From a checkpoint of a small encoder-decoder audio transcriber.
Data: trained on read English sentences (LibriTTS-R), 15625 training examples, 54.1 epochs.
Rows from block 5 of the text decoder, named by matrix and row number. Rows with one number belong to one attention dimension. Each number is 200 + 40 x the weight over its row's rms, rounded and kept within 0 to 999. All counts start at 0. After the name is the row's rms in percent of the matrix's.
# v: attention query, key and value (stacked) (decoder.blocks.5.attn.qkv.weight, 384x128, the v third), inputs 64-127
# proj: attention output (decoder.blocks.5.attn.proj.weight, 128x128, transposed), outputs 64-127
v.45,110,169,219,223,190,246,248,186,113,207,174,186,127,250,227,189,203,177,149,231,195,198,160,210,211,153,180,163,164,188,173,151,178,223,231,250,153,211,228,225,201,246,246,178,203,168,175,224,191,249,182,155,249,259,250,258,244,170,175,151,193,182,141,118,183
proj.45,104,181,132,227,193,221,215,227,253,101,240,264,225,176,197,200,202,179,210,169,197,152,165,221,227,171,190,184,195,257,124,220,293,227,194,194,277,198,183,214,227,195,184,172,214,183,267,241,252,180,181,141,214,241,236,191,180,221,160,203,202,194,276,177,187
v.46,096,213,158,177,210,242,239,201,242,187,193,262,252,201,221,203,175,232,163,176,197,172,211,278,157,225,251,152,252,202,204,260,229,165,189,204,241,172,148,261,194,189,258,215,169,235,177,173,160,251,110,259,186,211,150,293,128,178,148,181,224,141,233,269,255
proj.46,092,246,194,129,213,100,98,267,245,129,220,177,201,213,161,212,189,196,181,203,198,209,205,179,216,160,209,304,171,183,180,199,134,133,181,237,229,239,191,169,132,163,214,130,189,192,200,240,207,139,293,217,179,204,236,199,220,196,268,233,168,235,178,113,241
v.47,111,165,143,251,186,112,290,197,219,229,193,149,170,200,179,177,240,168,267,215,181,139,222,200,209,217,200,216,238,180,123,208,193,203,186,173,183,194,187,276,206,185,191,205,275,184,164,237,183,257,165,220,158,206,188,276,178,252,201,230,207,190,235,198,191
proj.47,106,203,192,236,183,204,144,255,163,164,150,230,237,244,194,199,180,138,210,154,266,247,177,211,209,220,167,182,229,297,223,204,157,221,243,218,179,250,212,144,217,206,165,235,136,193,255,230,209,158,159,215,222,143,262,141,180,140,174,196,114,199,211,198,185
v.48,096,279,239,113,199,171,215,293,164,196,221,205,261,224,195,216,258,196,210,196,227,214,185,241,206,186,243,207,161,184,186,177,115,193,226,112,178,203,203,249,178,244,175,223,261,201,156,183,208,220,164,223,224,190,148,227,202,214,249,258,158,156,168,182,206
proj.48,099,172,158,214,284,255,234,205,195,165,137,173,89,175,277,216,166,222,239,229,166,240,194,183,177,230,173,185,198,275,182,205,213,257,212,221,173,216,195,171,218,190,177,213,151,245,239,186,203,211,213,131,138,196,237,159,170,250,170,248,261,199,190,129,232
v.49,086,163,219,219,166,217,161,193,173,255,210,220,249,223,160,208,218,184,192,194,177,174,233,159,172,291,168,205,161,206,210,182,210,141,163,156,204,273,199,215,186,221,227,163,118,203,171,204,175,239,89,197,202,183,179,218,227,119,197,180,301,258,232,161,187
proj.49,095,175,201,236,244,162,281,131,202,221,205,205,208,272,227,217,170,213,198,240,261,168,155,254,229,221,211,213,261,143,232,221,228,188,195,299,224,222,251,204,187,227,185,245,210,268,167,206,171,156,216,160,254,281,181,182,195,254,150,241,133,194,277,227,194
v.50,082,163,158,204,193,167,226,192,133,120,220,246,219,164,203,239,212,207,169,203,219,166,247,216,230,140,191,179,174,265,166,301,159,167,180,211,184,205,211,117,167,186,195,228,146,158,129,180,204,219,176,262,198,281,232,259,178,237,234,176,214,224,212,149,146
proj.50,092,253,218,247,238,216,216,199,173,242,191,179,216,193,223,246,221,150,232,119,194,114,195,215,220,199,173,230,191,139,212,127,231,164,160,146,270,236,205,236,219,155,300,239,196,266,226,152,237,119,216,238,167,218,160,200,227,145,193,247,230,259,241,206,183
v.51,095,203,168,101,156,258,160,212,197,276,120,199,244,230,201,138,194,188,134,176,220,228,251,235,280,156,164,268,230,196,238,175,190,178,196,155,145,265,217,227,207,134,210,219,186,288,152,186,151,237,228,135,273,199,195,200,200,189,151,130,251,142,195,210,235
proj.51,103,145,254,198,209,179,221,240,200,177,178,161,210,229,141,244,192,196,159,180,203,254,179,150,196,158,232,156,243,202,131,166,217,138,183,248,287,197,193,194,227,243,85,234,170,204,178,219,182,207,247,285,198,235,174,152,194,212,208,237,198,146,230,205,175
v.52,091,170,212,212,111,155,130,209,194,181,194,209,205,167,211,151,188,207,239,193,210,175,258,173,218,203,218,179,232,210,176,149,253,223,203,201,220,217,318,255,158,152,174,223,221,195,171,167,202,131,253,209,235,227,266,247,247,216,214,228,224,214,148,173,211
proj.52,093,211,307,190,289,156,148,153,241,180,214,210,171,154,125,228,182,197,196,180,233,209,204,277,222,215,234,150,162,266,186,220,162,122,212,158,181,204,156,138,237,221,236,214,166,185,183,239,180,203,217,177,221,135,265,140,207,174,290,169,205,179,177,176,251
v.53,104,191,187,210,234,171,180,244,206,204,197,260,225,150,151,147,171,238,159,138,208,132,233,247,287,245,210,213,195,264,179,208,231,157,216,159,237,216,235,252,226,223,229,184,237,220,213,156,227,156,206,193,144,218,204,205,217,162,270,228,115,250,146,229,206
proj.53,108,212,242,223,235,165,199,164,207,196,203,120,198,199,240,269,275,223,175,256,172,237,109,214,190,178,197,166,265,204,199,264,140,342,172,188,191,218,178,205,171,248,237,255,165,168,178,236,244,179,199,224,207,179,210,228,201,221,207,172,251,194,218,170,191
v.54,096,237,150,236,222,215,209,216,169,207,193,184,221,259,298,238,201,154,181,193,225,160,119,199,163,250,223,127,215,224,220,148,139,197,236,227,220,217,168,126,197,197,191,132,199,193,275,124,143,191,165,188,216,210,238,283,159,185,210,249,203,165,105,203,149
proj.54,103,218,200,177,156,227,174,220,217,207,226,254,148,125,191,247,213,260,202,246,276,215,231,186,226,220,321,288,158,173,212,220,202,295,183,185,183,214,225,213,214,191,217,167,188,189,187,229,125,190,236,216,163,158,241,161,245,204,186,270,148,242,193,230,237
v.55,096,173,186,214,162,245,244,178,188,256,262,206,178,198,226,171,202,176,200,200,225,145,282,248,229,232,207,231,160,136,199,242,181,195,160,195,233,243,199,201,172,177,164,105,173,198,190,140,117,115,218,269,202,201,201,230,288,202,193,308,243,197,176,255,153
proj.55,100,206,186,202,171,205,239,267,231,240,221,248,192,203,213,217,201,230,170,178,164,203,107,187,143,164,245,213,163,216,236,148,182,207,214,207,254,250,231,204,220,195,201,168,262,156,219,249,252,215,255,181,169,225,226,196,161,173,131,189,189,245,169,161,147
v.56,091,186,185,233,172,167,231,217,233,213,182,206,279,98,220,129,259,196,184,263,225,263,304,282,184,169,210,207,253,207,260,170,164,185,247,157,151,247,222,246,188,191,199,189,137,182,190,193,178,144,213,184,212,202,216,203,160,182,224,244,135,158,166,160,191
proj.56,101,190,219,209,164,234,97,161,234,149,208,171,190,215,95,198,190,187,202,130,211,216,153,200,174,169,212,162,215,205,181,217,291,276,262,292,212,187,178,180,210,137,189,205,201,217,137,189,182,220,209,162,214,190,219,204,269,162,191,169,267,176,266,241,189
v.57,095,197,213,192,209,214,166,200,201,175,182,148,176,182,235,130,250,195,180,253,91,217,175,154,192,200,192,206,148,189,166,223,226,242,187,154,205,228,235,241,272,268,200,196,188,189,202,282,224,219,143,269,217,239,171,164,191,201,162,227,237,243,177,207,137
proj.57,099,270,245,172,232,131,273,239,207,170,215,254,191,184,145,311,250,184,248,188,281,230,224,270,179,198,198,194,196,213,223,285,153,188,260,198,259,159,171,142,218,178,208,173,166,165,263,182,188,210,170,120,154,212,177,230,182,205,217,217,178,196,163,134,180
v.58,090,206,236,169,188,227,299,200,151,150,118,185,183,231,252,184,164,158,252,135,109,184,221,213,176,158,223,163,194,206,296,161,198,204,99,215,207,260,150,144,196,151,191,243,206,322,214,176,160,149,184,224,189,230,214,206,182,243,221,195,220,233,205,194,241
proj.58,095,274,130,119,118,127,110,219,223,220,254,156,218,227,186,158,171,211,187,241,257,229,166,156,252,170,221,225,125,136,137,234,208,129,171,137,217,136,181,185,194,195,139,233,189,148,198,215,175,177,244,118,203,206,183,259,223,162,95,127,198,218,191,192,192
v.59,089,190,180,218,206,232,198,247,117,232,68,139,201,213,139,150,239,207,198,166,212,163,238,195,188,156,199,221,192,250,188,189,182,206,174,191,254,247,175,203,230,227,207,209,211,197,175,264,165,191,202,187,221,208,143,145,225,206,199,148,207,158,293,157,242
proj.59,097,210,165,122,220,173,163,162,301,217,267,232,250,162,182,146,232,159,242,205,226,214,145,169,230,162,156,240,165,222,128,205,195,289,292,250,180,209,135,249,170,208,221,194,166,218,168,259,192,225,203,191,190,215,219,136,138,194,261,209,220,134,155,167,119
v.60,094,226,197,118,248,209,283,207,214,202,207,141,122,183,191,177,243,130,160,202,202,126,234,258,247,263,200,190,133,177,216,149,194,251,187,234,255,116,175,185,255,216,248,186,200,193,174,198,224,222,209,241,146,204,302,226,189,123,192,187,171,198,213,178,173
proj.60,101,135,246,243,225,260,260,216,155,235,251,261,230,232,265,197,230,190,231,250,175,202,254,160,177,195,205,234,254,219,168,173,167,217,202,212,228,252,228,203,123,209,154,288,218,212,156,244,181,224,187,150,226,170,147,190,200,271,137,192,284,283,175,200,202
v.61,090,212,197,217,240,175,250,280,196,234,200,260,227,233,212,228,163,216,189,145,233,187,248,162,180,211,250,174,163,197,135,225,185,230,149,206,237,278,71,226,149,153,217,194,148,194,267,210,206,171,239,257,179,223,202,183,233,138,203,176,157,208,317,183,197
proj.61,101,195,214,254,202,168,248,201,211,175,196,163,172,241,239,229,235,165,212,209,166,213,124,220,146,201,130,341,147,239,217,270,203,147,216,199,228,149,211,194,215,238,210,179,261,189,171,258,288,213,237,207,226,180,160,197,115,174,214,212,248,216,190,259,201
v.62,096,186,122,133,269,268,217,234,216,161,193,234,265,231,171,178,184,169,169,213,207,175,189,138,196,165,202,161,187,273,206,203,212,190,197,204,220,206,218,183,247,165,154,203,152,273,219,214,255,225,227,155,210,242,124,189,200,171,259,139,146,253,169,141,215
proj.62,096,188,237,201,167,198,182,172,242,183,192,202,213,188,214,233,225,223,201,163,168,226,235,248,260,233,212,202,260,169,209,251,272,260,162,210,200,187,168,221,182,175,219,112,246,220,209,186,240,163,110,232,225,187,197,156,225,149,173,207,240,174,237,254,229
v.63,086,220,177,205,269,211,195,196,200,187,184,263,190,222,192,150,189,281,276,260,196,180,174,216,191,205,252,196,152,82,275,207,185,192,263,277,163,231,201,163,179,260,137,182,200,189,217,209,233,166,147,177,272,226,217,238,176,263,206,192,188,255,255,192,219
proj.63,104,148,238,217,165,184,114,248,148,182,193,182,151,207,188,237,206,160,129,242,201,187,247,205,230,172,193,239,252,223,171,211,233,237,204,122,274,242,161,180,182,153,266,162,234,179,176,274,186,184,214,209,173,211,228,249,249,224,174,244,199,228,144,122,230
v.64,103,141,186,194,156,258,221,158,155,159,264,226,168,165,178,114,126,218,202,91,217,164,217,144,244,175,220,222,223,231,178,143,149,225,190,262,225,173,131,155,224,269,249,238,148,179,221,232,136,236,162,203,231,266,246,208,159,253,148,181,241,194,232,150,130
proj.64,101,171,220,199,101,212,140,203,160,182,228,198,182,247,237,204,268,163,151,223,194,257,210,236,212,238,204,218,227,201,278,255,249,208,152,154,189,202,272,193,196,185,172,143,283,170,161,240,210,204,215,196,139,225,200,141,179,153,268,165,204,179,223,99,209
v.65,096,217,244,213,161,247,250,214,168,119,245,231,220,130,198,205,242,289,138,201,248,124,162,144,193,224,218,245,175,211,211,202,218,169,189,150,249,220,167,270,201,189,246,198,199,192,122,260,163,301,224,145,145,218,139,189,215,225,184,245,141,211,253,248,139
proj.65,100,227,201,250,162,266,178,256,234,229,190,243,183,247,154,206,233,131,168,266,155,179,208,199,241,225,130,172,248,213,220,223,261,247,179,224,151,163,179,203,195,216,254,191,189,237,220,159,181,127,102,257,263,199,216,134,219,257,197,235,215,188,244,188,248
v.66,100,162,218,203,210,121,164,156,186,249,174,200,206,190,205,137,180,217,126,231,191,202,208,159,144,146,155,190,188,220,167,189,156,160,249,205,217,167,200,234,243,243,238,228,229,184,190,263,246,241,219,240,242,247,278,205,205,266,187,307,123,256,165,262,236
proj.66,098,259,167,190,264,230,203,237,166,102,203,213,127,215,219,163,156,108,202,109,202,171,156,194,246,265,192,190,188,207,178,204,219,230,210,221,187,249,159,232,128,196,234,156,207,232,118,172,205,138,222,147,136,149,194,261,235,238,228,162,189,250,229,180,145
v.67,099,186,200,274,118,186,212,182,261,185,119,214,218,186,155,203,217,243,249,238,232,203,246,214,262,207,82,183,169,180,263,251,218,125,217,186,249,204,237,204,200,210,180,273,143,189,259,218,185,230,182,156,226,188,225,183,182,235,162,192,252,242,143,200,219
proj.67,098,172,199,177,256,273,242,229,170,223,183,181,170,225,241,202,282,261,213,201,198,152,128,196,217,228,225,240,234,226,175,238,161,210,204,207,174,235,234,208,197,151,220,201,268,196,206,179,185,212,239,223,95,235,208,266,217,167,214,253,202,223,247,206,123
v.68,104,233,202,224,190,255,144,95,152,225,187,207,201,198,163,239,194,270,197,224,188,223,171,148,192,261,240,224,170,186,264,178,192,164,184,210,188,227,243,143,142,143,173,186,195,270,123,139,145,178,246,200,197,232,212,184,214,208,177,162,136,195,102,186,230
proj.68,105,78,203,159,182,129,284,213,196,250,130,139,208,178,221,182,203,171,158,213,235,175,203,219,196,167,221,151,208,135,160,217,157,145,218,172,195,180,215,237,259,145,179,251,235,186,277,147,182,200,159,181,231,165,179,49,221,177,200,159,205,172,143,206,181
v.69,109,190,246,229,179,218,150,169,235,182,170,191,191,222,158,246,169,239,184,202,291,148,192,189,198,226,224,162,170,196,238,228,180,185,219,225,219,245,130,125,197,239,197,234,235,201,205,245,201,144,231,125,157,179,141,159,139,140,236,167,102,248,156,215,193
proj.69,104,205,119,188,217,235,258,211,215,197,152,163,288,242,237,247,281,215,220,156,188,248,191,185,202,233,155,148,167,164,186,138,330,174,194,216,195,213,215,240,258,186,211,193,159,189,204,181,175,221,156,268,230,211,222,227,263,235,157,187,266,158,213,200,258
v.70,100,207,164,187,179,189,262,232,115,222,185,228,208,130,150,154,170,148,266,170,208,207,138,214,168,114,206,238,92,206,239,222,220,210,164,186,185,192,244,148,203,247,159,191,194,232,164,173,190,200,138,292,233,216,180,185,219,112,221,166,164,161,196,197,185
proj.70,098,214,233,252,204,195,172,153,210,122,173,215,195,166,179,234,229,274,205,189,159,187,239,182,247,233,217,219,319,138,191,155,223,122,200,201,239,244,146,214,164,220,211,225,149,157,236,162,239,193,274,198,176,213,205,244,178,224,215,214,220,209,142,198,214
v.71,103,255,257,254,181,203,220,210,171,282,176,198,181,169,163,162,238,235,168,220,252,227,199,194,220,212,201,215,201,258,165,179,248,174,250,184,205,200,235,152,220,253,192,268,279,203,197,140,191,229,232,276,181,203,159,172,160,119,215,155,180,210,185,209,139
proj.71,103,226,122,183,252,135,197,168,250,169,205,249,173,226,250,244,195,215,228,183,209,167,215,253,187,191,185,210,275,133,185,178,189,248,199,212,272,159,187,152,118,185,240,178,172,264,228,240,218,210,276,283,206,236,250,87,214,199,209,218,223,218,175,204,229
v.72,100,236,175,213,256,205,265,176,185,219,177,239,198,230,262,194,270,136,250,215,232,266,229,177,181,184,251,163,179,200,197,199,120,272,170,171,194,212,264,164,174,258,200,208,193,162,222,222,213,211,272,238,247,210,185,273,149,164,138,232,239,171,170,178,186
proj.72,095,188,130,107,127,167,162,170,157,224,195,183,239,164,107,204,177,180,133,204,185,206,163,198,216,302,155,236,184,178,197,224,229,185,215,132,150,204,130,200,215,207,221,205,240,197,214,152,215,255,209,189,148,213,193,150,226,190,215,181,255,252,208,187,185
v.73,102,217,195,290,212,216,237,92,170,190,212,256,230,174,180,119,218,195,216,225,241,188,159,239,181,154,146,183,239,223,241,215,246,190,215,133,230,175,231,156,179,183,192,188,192,203,235,137,160,139,212,146,233,264,154,172,235,138,87,248,242,133,155,186,231
proj.73,100,242,254,104,184,203,237,174,193,224,163,190,194,220,155,200,141,202,223,142,191,211,283,169,193,262,271,162,230,191,154,197,199,160,215,201,159,161,127,207,205,180,234,193,189,259,231,245,273,223,222,248,192,217,160,188,184,231,290,171,202,264,243,209,179
v.74,107,200,235,201,195,249,126,195,326,248,221,223,244,180,227,195,211,259,232,226,226,240,136,205,220,179,167,142,111,107,249,228,184,230,203,198,218,222,197,175,179,149,245,186,159,237,206,170,251,251,166,190,288,254,109,248,194,224,194,209,154,210,192,201,156
proj.74,103,141,216,162,227,162,215,223,137,205,187,209,271,206,247,143,258,199,219,215,254,198,256,159,267,132,180,218,162,266,198,180,196,110,244,213,175,225,119,153,199,302,202,278,251,198,196,220,213,86,235,223,206,186,276,202,200,205,251,182,168,224,205,234,210
v.75,101,282,250,233,212,143,209,184,193,225,181,246,245,150,202,149,141,234,158,235,231,178,201,137,197,135,254,226,155,177,254,229,175,239,205,216,157,210,277,183,157,204,225,213,243,194,146,220,229,188,146,217,227,133,178,219,266,256,177,262,243,122,183,169,286
proj.75,098,142,151,254,185,210,165,150,271,167,229,187,234,216,199,187,234,181,180,173,149,175,190,176,205,257,144,214,184,175,202,190,183,252,169,210,174,237,179,164,228,149,179,174,251,269,222,198,223,157,254,182,199,271,201,211,186,190,240,160,134,271,183,264,178
v.76,105,238,239,204,168,182,212,183,247,232,177,159,169,220,221,132,154,134,111,191,235,222,127,208,183,293,220,175,184,193,201,127,154,205,191,157,200,157,236,245,267,182,199,178,221,193,210,119,203,122,253,184,263,217,195,193,258,166,160,268,187,204,219,191,175
proj.76,103,226,172,224,280,201,221,195,164,201,217,125,181,199,217,192,199,253,159,119,209,103,218,183,248,126,146,247,153,227,218,204,246,216,244,135,151,209,135,204,204,202,256,178,172,199,141,302,201,257,179,244,207,214,222,201,156,152,180,219,182,125,214,160,155
v.77,093,180,163,143,249,249,213,159,209,235,238,215,201,142,221,148,206,226,160,199,179,174,204,199,204,249,150,195,199,269,180,223,223,202,266,146,272,203,204,248,219,180,243,283,253,224,139,252,212,218,139,187,203,188,274,172,198,224,160,223,201,212,184,234,177
proj.77,096,264,166,144,210,236,183,250,228,177,184,211,189,223,159,302,181,225,231,307,232,261,223,214,279,197,248,171,196,139,240,213,268,220,184,275,242,234,164,171,197,178,250,211,208,198,202,192,206,130,225,175,284,193,176,165,168,218,224,233,199,227,193,246,177
v.78,101,207,242,179,200,167,152,198,171,156,262,133,218,248,270,158,188,152,196,163,188,226,156,221,203,231,223,301,179,136,187,210,230,222,213,194,270,186,183,171,197,149,173,239,255,253,241,189,203,183,213,182,189,297,211,236,212,230,186,167,191,240,187,254,197
proj.78,099,193,150,169,271,283,216,199,160,246,162,248,175,127,192,192,191,192,181,266,200,133,232,160,194,244,223,151,172,254,217,141,213,258,179,218,143,244,232,231,242,105,229,205,223,175,136,177,200,215,201,126,178,110,202,166,205,125,198,249,150,177,160,214,215
v.79,101,216,172,152,134,250,200,307,242,202,231,120,169,159,139,169,206,175,240,187,130,248,124,189,157,213,180,168,241,211,164,208,242,267,136,229,170,170,158,211,168,216,137,244,172,166,219,212,179,168,183,218,257,241,235,90,219,280,192,194,203,191,242,152,247
proj.79,102,182,271,219,202,171,164,155,218,252,240,192,223,263,199,238,219,250,207,179,263,221,283,195,284,229,214,199,171,175,240,290,148,191,253,194,210,195,249,231,214,209,219,165,223,85,142,193,192,206,203,189,218,257,255,298,199,206,169,261,141,269,222,219,233
v.80,097,209,147,213,213,207,173,158,161,127,216,212,160,235,235,229,124,227,159,306,169,244,185,192,230,189,192,240,258,209,205,152,179,234,260,100,192,142,235,314,266,183,120,211,221,193,234,201,186,178,156,214,202,225,196,270,143,231,196,143,192,219,222,185,190
proj.80,097,159,250,198,225,196,216,177,204,206,254,200,208,153,116,191,179,127,234,132,248,166,250,201,228,105,183,211,154,246,255,266,208,162,165,232,204,153,169,250,173,198,224,267,181,174,184,133,253,141,186,181,183,244,212,125,223,163,191,171,223,222,182,177,263
v.81,106,162,242,168,161,256,269,198,190,224,157,165,204,251,211,191,228,209,205,243,174,187,219,184,204,221,203,214,186,231,181,258,152,115,236,155,166,188,211,250,175,269,199,230,276,216,184,173,212,163,178,225,233,241,221,110,150,203,169,152,171,218,200,167,182
proj.81,105,168,207,165,201,191,170,147,140,153,196,197,226,222,267,197,151,194,247,178,202,244,236,199,238,178,171,74,222,118,218,198,266,207,151,231,227,109,209,213,276,200,212,188,161,179,203,213,203,238,194,163,200,200,178,210,179,252,152,210,140,174,274,263,210
v.82,101,96,168,198,219,228,137,164,180,204,222,225,141,205,253,244,202,225,209,213,204,157,234,237,187,129,226,167,174,165,174,240,137,219,191,182,206,133,175,207,294,204,172,244,243,228,172,232,159,259,207,178,168,156,227,234,188,237,248,173,227,222,151,251,197
proj.82,102,310,199,198,214,196,236,124,162,202,145,174,209,231,224,160,197,161,140,196,157,259,197,138,244,146,144,174,211,255,194,203,198,182,202,207,244,231,116,193,204,169,215,167,234,157,180,178,215,171,128,213,181,216,228,270,225,262,151,220,223,141,177,160,167
v.83,088,245,235,182,183,231,199,193,188,197,204,178,168,151,199,179,224,201,272,224,128,177,211,231,150,240,235,255,176,174,226,256,135,239,258,173,216,218,173,267,189,201,171,132,189,204,192,272,125,202,185,238,218,167,247,231,295,253,242,232,211,228,164,236,109
proj.83,090,149,104,221,178,254,276,148,161,224,134,224,179,263,235,165,192,142,158,171,198,193,233,171,215,176,197,237,237,167,127,200,279,187,148,210,187,173,230,207,194,214,220,187,166,166,271,142,225,215,139,211,139,208,205,182,238,128,227,196,200,214,207,134,223
v.84,096,260,245,188,234,202,211,198,246,158,122,205,154,199,190,263,214,212,240,296,217,269,292,215,174,143,188,262,228,182,150,114,194,198,229,196,174,155,228,242,179,172,203,215,231,248,219,212,235,96,205,111,220,177,216,185,186,221,199,286,158,212,224,197,219
proj.84,091,192,175,116,180,176,138,258,237,194,176,228,282,125,241,150,160,168,176,155,202,196,192,242,174,214,261,141,150,229,264,209,261,283,210,200,210,228,152,168,234,124,152,118,181,138,194,155,107,224,168,224,112,197,246,210,139,194,209,174,233,259,184,295,242
v.85,111,182,205,253,221,150,134,130,130,189,181,251,190,195,205,172,138,255,198,126,305,191,236,264,162,173,267,197,161,121,193,219,209,255,245,133,248,164,222,259,175,206,263,199,174,266,241,217,189,174,216,193,215,277,207,227,218,211,173,235,132,228,197,141,171
proj.85,109,204,212,132,218,170,247,139,283,223,189,177,205,227,187,222,210,207,215,246,181,228,168,146,137,207,137,241,204,208,169,158,223,126,216,240,163,218,189,134,182,242,215,235,143,161,102,171,223,145,249,163,276,147,221,164,207,180,152,187,222,198,229,198,199
v.86,093,197,161,221,198,224,201,130,203,278,200,112,137,221,168,150,210,180,229,219,231,134,199,183,184,145,132,205,232,176,121,213,198,240,166,223,186,237,237,246,268,229,168,214,258,184,173,246,233,224,286,153,162,134,225,243,280,188,193,260,164,218,261,224,223
proj.86,092,249,259,186,164,236,169,202,152,180,214,190,257,229,223,208,235,202,243,166,184,192,263,228,176,198,227,207,207,266,171,247,265,308,201,201,213,218,186,133,217,157,254,183,161,195,238,225,141,245,152,235,153,211,192,243,187,220,175,210,284,148,177,175,171
v.87,104,256,177,148,215,269,170,278,159,176,239,191,192,224,198,197,242,220,148,153,200,150,172,180,245,233,195,114,214,166,224,204,159,250,253,143,217,201,197,264,124,253,261,217,146,217,217,261,208,164,171,182,182,228,216,209,220,233,195,228,147,98,83,291,250
proj.87,105,188,181,271,150,114,146,182,248,268,169,187,246,177,188,195,139,189,256,194,206,290,197,190,136,204,253,237,240,244,126,203,202,156,227,152,206,160,203,245,178,235,232,152,222,166,146,219,210,239,216,217,189,243,142,232,225,195,191,177,202,277,176,109,160
v.88,103,212,216,291,121,173,110,119,197,226,179,175,195,112,202,237,180,190,271,245,165,251,165,163,186,193,294,201,230,242,218,137,215,245,190,260,191,157,207,206,212,188,198,179,220,172,190,201,169,223,237,189,147,217,220,237,134,186,234,189,199,209,215,242,187
proj.88,101,183,294,191,246,269,206,241,237,208,153,229,190,257,233,236,208,203,193,146,225,208,183,205,212,157,260,144,214,202,241,204,131,188,183,133,201,243,166,234,208,227,191,228,156,194,163,209,211,208,225,163,233,143,252,192,211,154,217,236,253,118,209,88,211
v.89,101,253,209,243,138,175,174,271,239,263,149,147,174,256,235,208,153,191,181,124,164,188,232,222,171,177,157,168,219,163,179,243,229,212,141,257,227,165,183,223,232,162,236,135,220,188,248,220,254,114,269,213,255,215,224,211,144,198,155,136,191,210,177,200,196
proj.89,098,137,212,178,271,187,185,207,141,179,225,255,256,184,150,212,202,236,192,228,159,212,150,211,163,275,242,279,257,164,228,142,158,168,125,254,236,199,179,121,205,138,187,215,219,190,263,193,132,226,206,252,192,149,180,297,233,213,202,206,234,164,198,222,176
v.90,103,184,211,164,211,179,174,123,189,198,237,183,170,193,204,184,277,180,254,265,166,237,251,162,212,207,195,127,192,182,154,208,223,177,210,211,216,186,159,193,84,211,261,178,237,248,156,210,218,187,248,155,197,193,223,290,137,141,248,212,209,123,175,226,153
proj.90,102,196,234,208,163,172,193,186,176,228,129,144,196,248,250,174,200,266,107,166,226,217,180,243,179,267,207,213,225,221,229,231,239,275,312,205,203,223,187,233,216,189,184,222,224,220,222,158,189,178,225,195,192,208,186,168,196,256,191,185,218,158,203,156,226
v.91,104,182,224,136,181,249,137,220,226,178,234,222,192,218,213,170,216,183,253,182,147,165,186,179,130,200,157,185,218,220,155,186,185,306,184,117,214,238,186,154,238,208,192,270,245,216,240,135,136,187,170,218,199,264,263,174,214,161,194,182,184,233,204,233,172
proj.91,104,175,286,181,215,194,294,167,215,207,134,219,152,216,176,192,210,201,101,200,284,197,172,208,219,159,164,181,134,116,274,224,250,190,246,213,203,179,266,168,167,152,189,158,198,185,204,209,236,212,210,218,140,188,212,212,224,211,231,218,202,126,137,171,180
v.92,095,127,113,190,178,190,199,272,217,220,224,220,182,256,153,163,222,233,171,153,173,226,190,258,221,116,227,210,175,204,248,235,256,184,217,231,175,243,252,177,268,158,205,219,248,108,250,218,184,251,198,239,215,221,253,139,208,163,188,228,144,130,216,229,261
proj.92,095,257,163,233,268,277,276,189,205,215,211,233,211,197,213,233,179,207,205,207,201,230,158,111,178,232,215,152,318,207,225,267,121,221,200,197,247,143,181,255,215,181,206,241,172,209,148,137,259,188,181,197,257,203,162,217,210,228,172,223,226,262,202,219,177
v.93,096,230,262,146,211,169,116,245,225,281,128,111,187,177,212,153,238,144,248,219,190,207,264,155,188,209,215,292,195,170,187,171,217,195,149,220,286,199,180,237,254,210,158,231,212,248,259,212,206,159,217,183,162,205,160,206,213,260,193,260,190,181,234,220,130
proj.93,093,199,194,247,140,195,194,238,196,129,237,223,231,180,180,197,259,232,208,160,221,261,182,274,276,166,225,168,199,169,231,217,216,190,272,223,148,165,233,152,210,117,252,213,256,109,108,82,245,287,192,226,279,173,169,214,168,221,192,165,182,204,219,235,256
v.94,092,187,165,273,219,186,222,188,175,241,212,246,199,267,169,188,184,185,202,208,259,157,263,201,192,221,182,139,185,177,105,181,203,247,276,292,253,168,247,205,174,147,159,189,210,226,144,268,205,185,132,183,183,174,227,217,151,200,196,189,201,195,219,175,163
proj.94,096,168,290,159,180,232,203,204,182,225,139,159,209,193,202,127,252,268,146,142,179,186,204,199,208,152,191,257,217,169,241,239,229,209,206,166,131,180,166,191,203,242,202,166,175,240,219,204,171,207,211,175,198,218,172,227,183,196,179,190,191,265,169,164,203
v.95,096,238,191,132,214,233,214,211,175,181,264,222,227,239,189,229,180,147,158,222,251,165,168,233,264,187,179,264,238,200,244,124,158,277,250,169,213,137,281,193,205,293,203,153,252,210,181,215,146,151,230,177,184,286,214,230,223,182,152,202,235,198,204,212,194
proj.95,091,142,164,224,153,136,179,227,297,166,176,242,151,267,172,244,182,194,180,157,207,229,266,129,210,257,205,215,182,246,229,210,186,190,121,173,238,205,157,231,184,102,207,310,167,199,214,195,171,163,206,179,194,156,199,193,146,254,186,125,130,199,257,193,173
v.96,093,177,197,255,147,256,209,265,133,237,177,134,165,155,197,202,184,229,204,196,229,141,208,167,194,171,245,169,133,147,166,188,192,233,187,178,175,167,220,245,180,181,179,173,178,237,186,184,193,210,215,290,228,158,156,177,222,159,260,129,107,161,267,87,184
proj.96,101,247,209,184,258,138,213,201,190,184,182,187,172,154,248,165,215,221,170,210,177,265,200,228,195,170,166,238,167,213,238,176,193,212,247,272,228,152,182,208,215,226,118,203,252,170,221,128,254,178,225,209,184,238,144,218,196,188,185,290,200,159,184,228,201